A small sound classifier, trained from scratch: norm layernorm, held-out accuracy 100%.
Rows from expert 2 of block 13, named by matrix and row number. Rows with one number belong to one neuron. Each number is 128 + 24 x the weight over its row's rms, rounded and kept within 0 to 255. All counts start at 0. Numbers have three digits each. After the name is the row's rms in percent of the matrix's.
# up: expert up (model.blocks.13.mlp.up, 8x768x384), inputs 0-95
# down: expert down (model.blocks.13.mlp.down, 8x384x768, transposed), outputs 0-95
up.370 081:116119155104128152141079089158131172145143157095105134124113137132117151133144126133107092135095120126101154073152145118158121155133190124116117144141134109154141134150156133103091117154100126114113116133104135111133109150172142153155087127103096114163107109140132117110122161095107147109
down.370 079:117160143149109113151103099133134173109132161109142116113119087104204120120137152113116132137122115130162135109149083097122095166160145089138115135092122129174152090110139119124129136120124123112086141109137127141107129160087111169170146122112122125112153112131124178148096127161127086103
up.371 090:148112122152119111097101123123118142115116142131143140110109132129145129115120185105158120112128150113110118134121172106145158115127084118167137156111092129148116169102141139100117104112143125134168156127132137124068131136135124097106140156088123105156135121212124154120100136139122150092
down.371 096:153128098135168171140130101177107106131121118116139165148120102115156107128090078097181132147138157140122146158110100132124102140145126114135122109126099114125131140112136100104135117079178146118152116133123151082167121139159101085146113144133069118085154081108123127146148146182122135129
up.372 089:147164145129135121127136132141099154123091145134140134145137076152144086098152112091146117107162161133121111106117154173152186061123101093111133083138111154162136119110180119107088148136139150135097140127146128109153107102111148126081146124117124085143158116180135128115146138167128161110
down.372 085:103131135114115118149122106115128147125159128144132087163156103114136111127155138125091123125107110145121142117102151132159110110103143144144084096163118112107101100188137139127148130100133119152116154112129162113150047129125141142111182084161135175103116149146112159099150156094138104187
up.373 074:104125110124115118089111126124122099150129126143105141128148190155123123076089124151138159113114124131142096135121120075132136138104111134149101123140106128129109113062156159147099118118116134094178105099121148106156153161137120097147173145083117133154105114115132098127124128127117093142
down.373 081:113104152132155104143117183124104088100129092113145126134152110106118141114130140162117120127145112194131160122106103103116102138164173078125129128110132174114077142139133086079094146104140144100110172139130128135117140089171188171122143127106111178120184139114104149159109112164089179115
up.374 111:141103163131084084139149190095108161083102157145134115141112138098114148111106111102131115141109096111141110167121139126116127094116169114158150128124156118120193165159169133158094103129135117158110132128141121127109144167125167156139153128169119118152123104154089117144112136146170168062
down.374 114:176197131098124148127090099133130183160092150145118101144130109116149140166173125118110143144126140153113094150100098110087118099128141133141102102131147120140122167156148136113126127067141100147161164102148147142113096129192121157123123105140127152107120106169151110136094134101151098156
up.375 111:148173104124123124119122109114132112125154160152155103144108125155131119145121095132098115128129113114095124097163143139151131090117156158160137087147134137115113132124137135101117158090156108145131108106138146119156050156149130140132119139169110131112112150179165141170153103149076147060
down.375 113:143125111183152131131119170097082106116126137117126120160098123129094115170152154195087143152092134113136104061132125130111127102120116112123138138125165124111104173112150149100131127153153053124140093122150115116157068139134141171173127074095167113176149080163166121092073138166138111116
up.376 078:119147120136121108120128091126112132158141124141126087105091150188125130129107092097114132149138116118099151140135138105136122125131151121155081116146112092092144082123124155099107138110115143179129141153173111114123174072134129105138166091130152141098135132143155146153139117143101151132
down.376 079:145159127145102108176128116080157138182165115157107125151115161136129161106091117135144131108170126123123122133127103166084109165143122114163093146128152150125144125196140112169112122123122136140132096155092144063149156133098161175143127139134132127125095125125189146099089162116134108120
up.377 069:117087119154129136138108131129129146139112114141128151102136126119118140147143145125089118135118124141176116015129116111144135102112128113087161153150094064182109150093128126128125058135095139146115121094081101137141105151116123155124102133118116118144126134148158144146161132097103123166
down.377 070:147117166129152110112129100139128105118160138121163138138113138125114130177117132098151119084097123135156124084119116125132162082117143082136142169113107141130131122134150130126149084123144149094122107131153132091182123162164162151137064133138131110127157120122135169177119116152092148117
up.378 046:133120126172079080121140131121125127129136156155120092077144157131129102124115156108161154165145122155146131094123152132128090147124136126120125147151150141151134124144162103118125118135145111083136103078115105116137062122107121142119123118091111098140126055137096163127119133162156084162
down.378 051:157085149121172113159142164109108070105130157134187094133131061086162083120158131154115129169095141112110097108137116135139130079151117179096140154150084144120117105123140116073136143156147119093130140141113147139125091119142155154120101130098117151083132120137119162150135146120134154102
up.379 121:148164116108120127152170088133160087171137128117109165096202146160107117109114143152100172141150147115100127089138141122152086150154125112119092126112139089106151098090124118094128150133106129135094142122146130159134134113107142125155143110089166151129115135205148138171127137105090119158
down.379 116:139129068125126101097113172132111150123161115099092132084159107132144098103135162117121119178113131131099172106150132158116141107132118146108165150121106117150141151151142112194152152137112149139150158133167142139116106164145132139144143178140109137146130106159150102141156128139085112064
up.380 119:150129119141127104131137126177173134132129151158111155132108123170113125144156086154089098112148122133125113139150133105108128161092061111077122164111112122117143147181120126153124095170090125127122129112150094150149163145104169139205116130137110133111125131153173107106175093094145100117
down.380 109:131112145127126130097094141096132191119108129139152107157151105128118156111119115095185128119124126139107158120122099106139151125143111113130131086109153143140143122147119156149159110131116125122137151160138111115140145127180116141126076183156169146146135138122141132148122097165119133171
up.381 153:133128150122111133093097131140128149143167140103121127108141124100111160177119096104140145161128131079147120105139144118146072158096109091142131125119138094149145162092085108153131113164156109115111108156133108114106127104145128094130066137118154136102085150183164076167124122115123177173
down.381 135:150134156150129098152114089126099141087144082123107146101134148106121164120089116109153120160120146120147148087130102158149121144145161174140140178120092120110144151170107137129116134120181117144122120074114137158148149111143134115119125155132157162117077155111097117109120159147116150050
up.382 118:141078187137123154124115110166100129076105124144125089078122141122083127126129142092157091122140117131116140148159131150129096101077130102141164116145143188092109143133145153137137112111124152164094094120134090121158111115112153159068103112127135141124143123149125103131106178152133100140
down.382 127:127138135124100128103122141190135128137130109173200089131164175133156128112118148109126144105167173111145170123149124148118096140116112130163090117124144120162127100116151153137160087200101136137125128086129121131126133149158096100085146138144136151138087147106132152111150110122127141134
up.383 151:121115147152123123142087110144128140109096120146138142158153133117123173091109161151128158093119139130138111096139123163134154115165124110102088106107144134159093145104150111049130102105212134161153152155145134083112131130138147132095122121107123153135100149133115115114105136132125178142
down.383 133:114101126105085098122133165133134067196135093134104109198120153127149129116102106133146116097139143126125092100094147177134155135088132172133118148114140109155155099139095149158128145114129149183174134108121129173140117154114101138130136133120092137136133104156129100131193159098155148144
up.384 101:125169100135140104166147083135116141087148123121067087151164135141108150100122111121109097160137128103134101143142113094130126145153147154154130126112155116140095096133107094114174107082133134125137130085129142131135139138145110122121150152135094109120112111150120145095118123145092162166
down.384 118:101134100120117191145122146152151115130136093142073121136158131130131152098118124133178101087103146132129171113078160154118099104180137141129112107133149106121143111119151067118122177140117173152119158132118150095119140111096156144125150100127099150091179109181158128129129116116095144074
up.385 049:133086132114120141113169125134126139170107126127153100155138190149094135116132119157149168133122142116135154087119093122137146167156142124081098103092168089113114134121126109170132131158123078109163129111117127135139120141077135095121132148128113128119090145108105126123123147142114116161
down.385 061:131119116133150163074081156155103123071089118098109105151148122135120123114095131137130168110083126100113153125115172135146160084138188127122118091137091099150141080162132115114134085147123134116130131121149163125159112135142173115098087117164147140134125124119131153152126115081133129098
up.386 088:127116143144101110093089089168099144134109120075112139137099147138137146118106116146128166116122118134119122152157087132126148161156103133156135145128141139150128166152101119164094124135133105172115158146114100150164166168114101167115102140105171173109115129097098113098125169131130128154
down.386 093:145155137152148182095143118097099101161093117105122141128101109109115130214132159142163096164163122092134110140135150079079110077061145126086117165176144131072128126163113149090136141128170151174100136099150150132154126078135109128145109125106126129146136120128109108074141110182117155174
up.387 047:134138153146096114194140131145084152154128167137121110115074190147105125171124144124139134104183129104127151139105140123069085124076100131117092142135118118088129167112133090144128119101162145099134137120100110139098109134155127138126123139157122109175090098118129097151151099090101112170
down.387 055:101124158160177142116146132102122122117139193132150115129100153132096158125197132157145154065123162164128148160152109134112134117122188133144116162114130130131133106161140133127138121153116092129109083170132138132153125160149171114088150090120147158096151157131094121141133107137156153103
up.388 132:093131119107139184094112105152136142132122134151097153119114122134132128165143187134129159147110170128134071136107134147136151155157136136112084123122121116192134155136129122150105114106150127171148133166108154125120172150060120103121085145157136124171124142151154114095106164107131149110
down.388 120:134146123107078100156140137116117128124131137132156105146145170122144117133122094117113116134102112160109139158089139106149128129131134167155146113157137126083169108144114117156120129126140143159138139076099112115128169124115132078193094170144159139120104151175076132109159137111125145171
up.389 142:176130155130132148159075124124111162067147154129116149146126134114135107144133128104122163096114137131100093083120103143135114112125112106131114096138128130154113145132142130091104103092104129144117095141155129112123092131108149132123147120130118134182126118126147106100113138137109181109
down.389 141:125117143160113110128146165109136075081117183156141096122122107127132154121141139151143132112087139131124086122153152133077135113123143141130112145120161116136135089132130089104155106148109186121127104145150165154132134161101140132095140092125133132133091125137171091113100136117139144202
up.390 109:143188147120092120117117109084160166167096085113119150108145142128135158080084136118121172129154117122122137121130096164150108136112088147135068136125106116133117124147131148107121137137122135113137130126122143129092136107129153115148129116165103120111118111159133150117085118125107086101
down.390 119:145143175139185133122158139157141117123070085161121157165140140136101109100083104105135119120168132144151147105106118094098104084141089157101163120141189092131103155096110118118119156147110116145149120144108135129136113156129137192123082116171145107124116113101126095182150120136112136136
up.391 066:084175114127113143139076138148134131164113156101168140168153159100144129120134087114163121108123145104125100162117126106120149119170114110141141132113116168184124141130112121118089145143143143139123105087129100124137135067104143145156107102132159154133190151117184141146125137118124137154
down.391 062:115099151133142096141108106128135100130149112152123092134116137129139139141096159153161074114152161115131109130144148141163094113097138130161106101161133109095070137151116129109129171096103107156155138078156141132170136134144143085160144137152150107116116140137127128099156158076149108133
up.392 147:119120124159155145141080122133132144116071153124122110082154149121114116108111141105148117134129173114121110172163141164151110125103129125161108149162166109146111138135132112185136135133074124126120131154137141097174124118117141082176156134169150191125102159106146110132166148149124122097
down.392 151:096177148129156090141137135121135123127128140166134089086117105136138135104111150144134097099124151168104125117141143104107128156139148092152105139174073117145122137135133159116170163178126148105088149139139145120115183106106152089093140133126157102148097133148138113120158139142139130164
up.393 086:114169153141130136099104099160125200133087124116087109085133142151180122121132158114141089159132107178097088097134129143124175107133177119140115148115124142164152133119131105128096129139131103157146091154146123123119145141138132110160137155152078079141134113126123141112084118145098147143
down.393 079:114094131163091098183091084105130174150148156140166149074128126131146088135098104092088100124126130151142163099114125120138123120124113147146121111098131109110072123156115170132102147123110107129108144088109131153161163184154118116115125153117147107143138122119129153147165112078133081111
up.394 102:068094137098128120145112106134104081121132121118092140123120107146088145126113066124145134111088117134137126183157121120103084119120122133119142158119156181109108131157132113103148138180157100137122080124148120089109128125119116106145137121108146099098119149149110157129142120120083155116
down.394 099:169161149085122151101111177130087143081112153135136076117141105111154129117122104112140143137187157119177147122094118108103134142151139081155107171124112181135166134092165134135163169096137158130117117123111114144118111112099137133120134131158147140130130164156104109135148160109155146162
up.395 098:112155153153159104152120084150132169114172128118165070129138142160126073145152091161156104102116142101108141114166126107152117073127135151121128131158118114100090115136087088119154161078155095102099124117133097091135121113129169154181121127118124119145114170156133111122147105148142158085
down.395 095:129131168161099075076100158101120105097110148118079098163127123167125126127121136095062138127108126146129147127121084100154111068101133135114186127119116111112100175084119131121131154144123108143138118123083146187197147145115170156109166152143167123119110121102145115145132130146148097117
up.396 107:095122128136144164067134077183121097111155123143164158110120128117144177141132155102144148127125145123115109103149125116123135142155119136163166123151159211140136135135127109117114151119187135140102112088136180135098134076139134097121133101166123117125153149094195114127156130121161099150
down.396 124:143137092115156104122150160110132105109174131112178096133127112119093154151088098102100117106112095103122169103115138174136136123119114075149137110120125150104134127137135054116085161129169112142162130087133141164109096164093134056131175143147142169132116107138159118151167130102151100077
up.397 105:086131134148136143112121107145121160104096097135104130159161151126070106076131102112126137092118136147076130133125161144133170135148114154136095093139172132094106163144141105057144124121106152164125163114085118114093167152133159142123156156125106091135102103133153112106157137119111147170
down.397 105:154088091140108116126150098078120081103135161154137105100091125110134166171104155127149114186102089123100118128114148141163116147114161131165100138120105125148093100145167092139097087140116151121133145148101129124182155150170116154169163133146112126104144126143101157137096087142163121086
up.398 100:137112131099139118126121147119094150137115150133072146102128091129152106086113115121165154121142141099128055114185079110128144119130088107124127112078142102138096130185082184152143122146123090166110104161156098110098116146141108123104132155139160139110099107098117137124114117173151132155
down.398 092:124129116133119176163127141122141148146141124130129123101114122158155102165123126097153135128094145090086102104111158118149123123151121116115114105109096130137068159145114127152127122129100137150107166132107154116120119149095078124077084138149142095118065134137152131163113137098138170196
up.399 088:129148107163136153085105183162105096125114144133108135125130163148139132136123125121143113109119107114099131078143116100111107142119156112149126177126121138141073129129108174147159169117135096113128093155109104100152142116126098126107120139146147141105153111198145103106110125152129155109
down.399 088:163105114157155112135133112134125138138125116144109164080135121124137139130114107126111113102086128104118092142112089139154112152158098145149130100114114141119101134120112184137083111183133127154162169135178137175162148116142144140130099131110099103116111082190098164145124132117162122167
up.400 133:104122124122152141128092094168107095122096136143154114155171157182118088088136164116074125138119135126135146142124134178128185106142153150125155186151110157067140081109119144067154128132100118128127129146121141120107150109150119165171153128117104183116153093118131117135141108112157120109
down.400 137:134135118131121133129136152117147152171164146156085106149135140134105129160096110120120141091108112125106140108138133081193176169134152105137114120149092105138098105079132139145092103123126133111114105161138113116173130131109094116113174139129151063115093149140152151147132083138168086120
up.401 104:138137101141142067145170129134105133088106109114138084108150139087118164137139157093160144129130118146154115123127140139116129105178135134146137088150139162098118140105122118120105109122081153113112132134137135142155156142140111123142110148155114134103110099158139134116102116145134160081
down.401 108:093129119122114101113110152136100118090122161150093106107149123120093122118131124125164115120138103165142153158144141110126137146103108169111124123146133146131152146136118167115126149109112119101149177125107136184109183105107158118096115103122101135138124098120109110168152115066127127141
up.402 097:125123092122099119110139161086193166127160125100163145091163149170088150146091160123111159112116152108148091136178138162178106081122120124127099143136102090149096094164117100114107149154113112119120115148203115129080144139138132126113116116120143112133100138097189138125119137111135153115
down.402 103:116152088129181159069147142168141100170062110146135128088117111132123128122128122121096118153155158101147113104139105137113112102120120090114120104115134146100124165113136111143128157137134140188137118134102156126149158135195089092149130093155111139161150105106173127146120111062122169129
up.403 108:126135150166108127114097131107108137161067137102099205122105157090124134121148132123105162143138122129149109126083101102131122134159112145146105097105100148117122157105141122143150108136112141145112177120119097076152129131156110164081128125136123137137115137094151144144096132100132120134
down.403 114:128112138155114115114160136117106122164097159122162135104122131122100157146138128128127141111147128165141106111154124159148145126127161138124140164179180102153106130103096083146095092102122113158134125130133146126117126145148188111139145107132108128073148147121092125106098157115151134149
up.404 114:146114133123132102101159154109113123191081111123065189113156125112135107162134138147107091102129140089101098136147098090165112130136108102115145152138133122180085116120088134144129089156132128093127067136158144117139156077099159083168143106110127159131127143108162153122146132137125115077
down.404 106:144159152128130134129131167110122104168127119160140127085090142120137128105181131110156089100152157150119101132150109143106194154083128161153113141171121139096126146141118155125138139112160121109113166121140106103125179146110154078065166128142147098103134122082145135117124140113126149181
up.405 102:100105102132111124116158107099151152151142110149119151114110134165069177118110126111132128150112125132133118171120125107183150099113138115157113122114128127138162124146104089140127119148145106165123080111131172102127130145122120130167144104122131100126138150126125144142158085118145141047
down.405 110:142124127101122095126122153114128097160101105106140131130121085117147108116119130118131114088164142121163084094087121102104095123151153100108125100117120154093129164128178103121134165163159121133123143146112136094086096126184125118176147141165153124132109146135141149172162153108096135198
up.406 061:096138165138078127128151177114105137208155099106135128130121159139140112136159128151101113140122131121135117097080113172164193102159154058160128158108137118116143126117101134128094136116156121185130180128137119137110098076129120109085127122128192157111088138127111093146104145102131179158
down.406 067:131128119147113104164138133113165140129163137094137116130122142121130123102096132136130173139110120137137144094148097129131134141124158176145155142131096111134123149157112116117111139087109106139099132101114094115130136116139104100145136153135155135154073174175125128097094102099124134139
up.407 096:125121103137140129151127117093125100127151105203151083121167140159115127136114113134112154185157109168150150114138149112153109136124158148096118111127122120139081144096146128094133121137112121135096110152120130119139109114114144143126156103077096149169118137122147155167136131122097136125
down.407 082:118102144129117110110127224092123129162153088143147132134126153109103136145112063175077079130114098158112092113132128123097124091117146122135142155144132169104119130136146122124140146108162152105119122185099105117121089139140141100156129124118156149153106133098178115095133098134126161145
up.408 070:106173140134116141143134152157123150151112122170151116117137137115125159078116121112120144176139135089131141137095109120150157131182177087162107128089156147123158142088102152085107148139155182133125122099134128116078104055143114128107149140118144139154143149104169129123113128137143106130
down.408 081:128118112138121144130103134125129185133149092113138134110121135107132119150134129124096126128137135158169124089144133144153125136123141132151127108151107122117157131108125126144116151074115087145115153095121127118128128089126141135141096124087138109093108110124126131139136143120169115104
up.409 056:125149122105113143113092096160140128153142127152162121145119122076118114115112141101098106113141117132130136133140132170129110126150103147125082102107090147145117100122098156073104140141138084113119140142113129133120119097134121092152167113149126147099117151119128160173115161117103098153
down.409 064:156133119149138115101151123121073158129108138141125162099172107086118122084101108173160132091091146099149115091108153146092121101082122109152098113125173127113097109103093178119181133166099169128146128148141173166159111104137126087113130087148138096158110121135132138139123127110098132140
up.410 085:097177109116108134129121074095154190151117130128147145154102131157080128095117080114132142147118137115136090140124124100173115124140153118149097120130141108145109138123138142096121135091084103141096120084169153120074087120138134156131101114120138179133165100073109112111109121158096176107
down.410 083:128109093136151134148120155174147170169091131144115147162114120138126122125154133060109131145118121121141163134127116132095081143103137083105130082123108112128099159140106105130096115099128151128137105122116142135144083131090124128149099131158144100117091087104134129153142131111141164150
up.411 134:096144126090121120114128077158158122145108100133121159138156116116103087094156176135126140151127104173108118150131143186112117160124108076124112122110143136097131128114151171129116075148138111112171113111144143126120150092136152172136147116113132115141109125105068114107116126172136163148
down.411 149:083124100079088137156123115188130120149104086134128143147152158138142116162130127132129147150114150118093168119174129157136123138139076124105138130136107075134176129150135130108116123143114156066111105132137107114107201123087118157119151113115117127114155130113104130152152145116146136098
up.412 149:118115141098126135142139108125105139094069130145150094132123114107115146162117164166093132128111147140110143135160128095127164127098132124131114103116150177060157154111117161132163110098145147129060139095130113132144168118139163127067119107143112130128153121136141127121143127122106141163
down.412 148:102111147131094148086139119154120101166122104129155127152149171141156115136092145165119110140169142101151115159142096135152081094114129112151096107105148122155150121072087104152125103154118162110142128133112154156115180143139111154154144097130143142107096116126150118096133114097109106118
up.413 059:158130110129132110121139154105125185177056109157115084130139099147146160140143141137169134108143124177126127087142153130112118108120133206144098111148092164144144151120145133116118113116165161078143149139135151123144106132127140135128138113159085138112190140103180112155094127159095158117
down.413 071:115132173112144143136155144133114119083125128102082110096168095110105153149157128125152106104203139145141127113140138154139141105105115199120138178176167143129138083135088123112117133154136144166089120149101113055078170110104116099158154145125132107117118126117121118143086144141105128195
up.414 157:121123154136151138089138179120135173119091157119121143121132109154132088123132111147123093122131116149116121139105109147145154134086114174116117093162106069104112141111133185105097135106135137116156112148154145094105083131120152150140099134156114113129163101130128116137140166182126146112
down.414 156:095131101098117135194114107193148160059123115118146119149143176141149125110148130112139160125109133123079147160106157140162122153134098134126139129131120083135123090097101135144151105149116119143102114095149154093125115118119096143147102109083122133081114133136076118137100163108151142112
up.415 121:145125147124153138145113168097152099129081090104155107143111167119117131136126131138113106142140091085077172068138151157111059139129111139135137121083137132144153127135154117145133123150151127110112164091070143139085109169149087091160094147140112124125118135128098128167197128093120129188
down.415 128:150128139125157141154130085141135142172126187094085124161093102150138107117147130134160103168112111069134086110131112115118094140119115123124140150143134128184123159114116164112177123168116146134151104174145144149157187107194176151161086124102111125096131117122136061099106107132114113075
up.416 088:161170097182113097147090122129105120165180090116128105107109167155193134148116126137119133184108162106122086134159158137125163127137092118125124146193150109149110123122124119104145081146138115141106138089094132128115111109106112148129159155114092161141132173137120141154108114170133122133
down.416 089:102082149135142141108160150124114084066163087118119101161132112099104146122150149134150120105098122130129131108091120141139122082158172142108136162171146111134182114124126135119103128155102122126170115170116085121151101115149168135140141101109182139100178129114125133152167166157123097120
up.417 101:126177121124141115100102144127126146142081157136098118131103156151124119063136150123106111125149100126134154138101116115139136114136135107138076093148109100124163091159145108147127134120096166127159091142148175123125102112120161126111102139165140178122115136087167117137136113139129159068
down.417 103:171117124135116180143116116123100179139106179125090097109101131146102125176113137119123116119141114155089140112107115147138137160118158120142096090158121114136125109117115137109110121130174147098118137123149170129156148130123169143133110146122120080141096141117119154115132095104161123198
up.418 061:118121127120156095103119159159101073101120114127159153156167143121124141105150116153160171120118127097153119140125119172104175104116166160112128126062146115125113118110093181135145106138142138099120130083147113128163175137114114094105146130105123132151102153157117137107078133132141119146
down.418 074:142119110133112164138113150143140065122153106083140175139134110159103141129057143113133085125127094164115132175089162153132152120180145094121156086082118106164139104120112091107103118155117144108147132164095129158095141126136132112121139122083146129110193107099120126099171161120104147152
up.419 071:101118125091116166157142134109128103144141095081140157144113100116119136078128117144098091155146138098145109168150156097155117086127105120157120143084109121126120120111144159170098170150173142160144092072140124147141125069141152126111121104089110143128123135156113119094126120127108163161
down.419 077:152140098118159114092107091103103140132127091101113149135120119147151101101131119123141142153127165147130142135126137144089130119152122090141157153143107116131132169115152117130108178101190094148160123117125128132121130106100116148162146168157167098122131090118103121087090181131112147105
up.420 126:176153132095133153107147124088122101140135100109084098137144115155128171113114145192103124142152121148117167164107100183161119138128095126169151168125120128118125095079138158102107124127088118080130156099158099132178168093147105109155118104130119168104116148120124159150157126154125098130
down.420 122:155119118122114107138117164171105119098112129114089121115134130144131103147083174165141172151129118142146112139120123157156119148127101112133131151140105122116110133102108145126152133150141132085109165124155142120115135156113130147111194116119120065148124156105127135118171121107079084134
up.421 094:095148102098125109103140096164107100098140165093110127095161130141105119172150124158166124114084082122105135111147108099145133130112180137125131142146135118126081132096107141109119152126131129100096108165089123123144154138130168128117089186149130133124111147157156130105097130109120131115
down.421 097:121104169116157131128143140110111118150086123138103137132153156112144104120082105145107126130085122102148114167103066127133116111159134092129101109161155121125129153104116136094131123158159150158143159113087176142128122126170132144193157141165157111079143103129162099124175114132117120118
up.422 079:168123150106159156155144120127114202127125149156105099121124103130120098148148148177139154140109141113130126119104092137118108154142091211106115083130138146118110102144145136134146123166136143140164139098177167087153143131121140163070100088075094132148161133157156126195155150138112108134
down.422 083:092159094114129129098145121097120108132143184118106083091133149107108102127148161153136103106147128193131175193137117155139104107117106151118121165130123130104126114140165108160148147127116162138142103155103164088135121156118121136145145146152118176140147129103086106138123071083108128070
up.423 090:125136116107130087178191149130136163190135050129141124159156173122129147179138134112129214143117154158139137147113142132119090127087145127141051115143112108108110141133143083163105102126089141141092152124126102099151147113159132107124117158165144094130131093081176104113064129099125105149
down.423 100:129119145103129068108145167106119147124151146156153127129103159120127150118126131122105124098129083138110101149125158164180122105143147128145138194142116134144133107112100100130144101127108148144139085147128135100178094127150128085116135139128142124133117141101125112181138153111121105201
up.424 098:139133138123095125110132119137157128156144139146122167186158082215115176092124140169119111134093125153107151139149111104156164108129155135140136120137091104083126133142128171158128116111106122163103094145115104109130122206142123107113118119160112143156109102130146162085088131081102134191
down.424 092:125124107098111173154135152111180147168158102166166124137179109144164155124151112144111121108103126102133136155130105135132125113163112118150114150086142117090143119106100073092107119112149115121097116116122122098090157189092146167131118119137087127138153146140178130181126094134143145157
up.425 082:160114115140109081189133134135120133124123173105158046120139121130116098136104087141131101143123149117127136099139090103107150085139116162190157108187139124121094141129124097101131120154185114163084135119145142125103153154084146148105153115125135145105110160112088141136127117144106149178
down.425 083:072091132118106120028122141098129126124112130141130112098103140159134162102098101132136137076149131137120167160153160071132130126092138157148141105161129112187127126132155158150099156104139111128139124131098134131137107112100184143113153142098139133117186117186097117135127120118165147111
up.426 083:135129132098144122138167127091150116160110165133060166093177124126152135127144097144106102142104129143108162054137148155126136128093121091140146184149104108147126094123160157108137125171143139095116137115068124132154109144147121091162102172166104123138160074141146167158181114124102109126
down.426 094:143102108141107152071081108149147135107095120090116129109072079112135122114087172137170117141108121141160091078144081114125159132140173111135145129163115131135173155165116154119153124144164097137100134077167120108120152121120177165139084162080099124157147097135096119108151137162128085087
up.427 077:139118103171109119102101142113119111109144120187130114198102087143125148114122131137119137178117139138136130103172138102094131096135166093149157094162142115133101135139105106090162099143109114138141149111127129147120141122133103129143138177105089155131123123122106126193119114140109083129
down.427 090:105120122138171112165159135175142122163131159139128131207112101162152115093120129160138108128122146139150134074112137135116138113178117148140133177147119137110118159122124141111144127133138109110139128166119131119105127103116194144122134106111087174154185108158135119134138142162098136135
up.428 073:154161134150148095141138106162106122091154155130135099131118148155155105125075146161123152087117119120157130116121116103131115134148116136123114118142117148126142122111131122109116141088102142146126202120140168135124091126107143164104117138108104122164112110149159066133173100174109110157
down.428 081:121131151157090117116138131122063114102146127113088130155109106131088153133124116154120140152163115142145142130120112143165083143112138107120127161124163109084086153134145074133112114077112096126133139193123129140149148098113137145131105130133131113080120113133080078127117124122152108112
up.429 128:151093106126145159146128132137139146124102142189136102119123098118113117106116165123122125143115127133138053153137132119139116099081145105096152118134094140093141139181134108106139120136166128091149120164111145108087116191150123117153065140132155163086110132139065128161120088168118089151
down.429 108:129142171134134118152110093120154145137119091163101137095129120149156154157120104123106130114096114104135118161163132160162117154148140157134092085167170104136127147083081130164105153158125116123109150138130133145149111096113161112168098126136155141156115124148138177096079097119159155135
up.430 066:142185102137136133100153124120112153152148119142115081139108120176159168167098144140089113193100124129171158145145125110120170121115098134169096105157133149105085122135135121130119128119122122138120177108131144116086137091122138126185120083129095176139106125132129130131136124133164100129
down.430 075:093142146142112130109147120117149125087124116105133117174126150111113121109133093148118156120093155117140069128114139178109157152163154116171147147120144166082133126115114124132100124116075139149175125143118130057117077118113129158158142103122137128108157128157137134129124141149118149141
up.431 120:103153126139122136133187116167108102142081093108133153139134128114123140120124125139107110142139101143152135076134079152112172163096090168072116110123134165073100128137126171099117137145081102127113121116126117156105121163115127089117088119134136114140127135151121126141182129099104099120
down.431 110:115117135125124107123129107153100128071155127131118162118089170119109150184142109141099148089126127176138147085126134127182129096138135123110116189130157126140131150077101141140129096132104077128162104194160149121139090131134110111147118134130139098088098122121176136152157093138130100199
up.432 082:131143135176156132118161118103131147146148132118141152127128135172131118115104112155135115103120123103139118157148133114130160137150116135109125130116123149159107146126097155145095128133105138145111117098104150140092133107120092135144140106165131102138122126171119122129111118102127167097
down.432 080:119111153108125087137145153123137122112138134089142112157152144151123138108196105136146106156115144137138137153126128129138107107199127097111114106121144125115039138099120090085135143118099158139138111160128153120114045096120110141147077135164123089115099114141115136143161109157152107235
up.433 077:164158122134100096126173149106121117133168130096119147123126106154153156158111127155104098174075103112116110138165152108110165145120114154106134098154114119069130132124126110174122138135141122103176117134121110110095155110148139138141142110126140118103140169157118147163122150161144114152
down.433 073:115119210158174121125165139133114104116111116130118110188169101122134137137166089143121145115169167160100124152110112134138102122119120076163139124144118136119109087134122136140116094103128122145135156145094131123137072118108157130167126125149089108081106115078159093129154089129143141173
up.434 141:124154148144167093159094134139087126111160142132140133135092097127091153105097107104136158102121136124125111132107118107103132152080111157120129161110144118126142117125112142141142134132095140131150101147128112153180103107127118125147157138162098112109136139167148162117137099065158120102
down.434 131:144163187140117112128135144074112106073105168131139092104129126134119114119134150095135119112134143107132113101177137064069130182149130158153119132132156164094103146161143134123163140131103143091112147154138107112090109106119122141094119150132134105120125131130165148171116114159080149166
up.435 102:166114097146161149162114151115116152137168111140175136158085077112109096142115128165092166143110107151150090111128120107151145123094116115134175118110125098077138124093117096154135131134074171113122117133128117129104143113118113131198061122109150100122171114188158150140128101110114112153
down.435 099:069132136122120138132153114108155109097137140168160124105146120153097158142146162122173077149162117151139136090114147111131105159174147156120144142094114144142108135105110174164123112116140076120126132154081149147090121117130116140124101158134152128108120127077119142159119101104149152206
up.436 096:134130128146124137098111087139137108105116149140114174145121143098112128116157152112121124137113126099127124080164144122081143144170120132106096096119132108108118125090076094151104140116132132102079091121108112108139132113109132146073119133142156163126130135175067093105113133176134137126
down.436 098:176111118103120129150146088106086110133108091140154143137131152110161134125105144134119103146088149105142155147165160189151141150109101115090125138128136105124142133167142145098087130135154135165148137171141160124118169120170125159104116109133077111087146143142142116110115111149143104138
up.437 093:092130107134135137117118149121140104170119156177128153145133119105150107131118125103081108150145120139123111104123118167107128107159137098156112102087133124130106101095165115110119141120184119167142169123110107142125092102148102157122100152193108113144152140158143154145152131112100157053
down.437 098:087124115174162117139129116100134150127156136082156147154089107143137123134130103148143152166067123119153050077129115113130137142147087169122106175145155113150109108075155144125094134116143075146119105125143123093134084150128140112163141104098129129146127080155108121108093183147136122082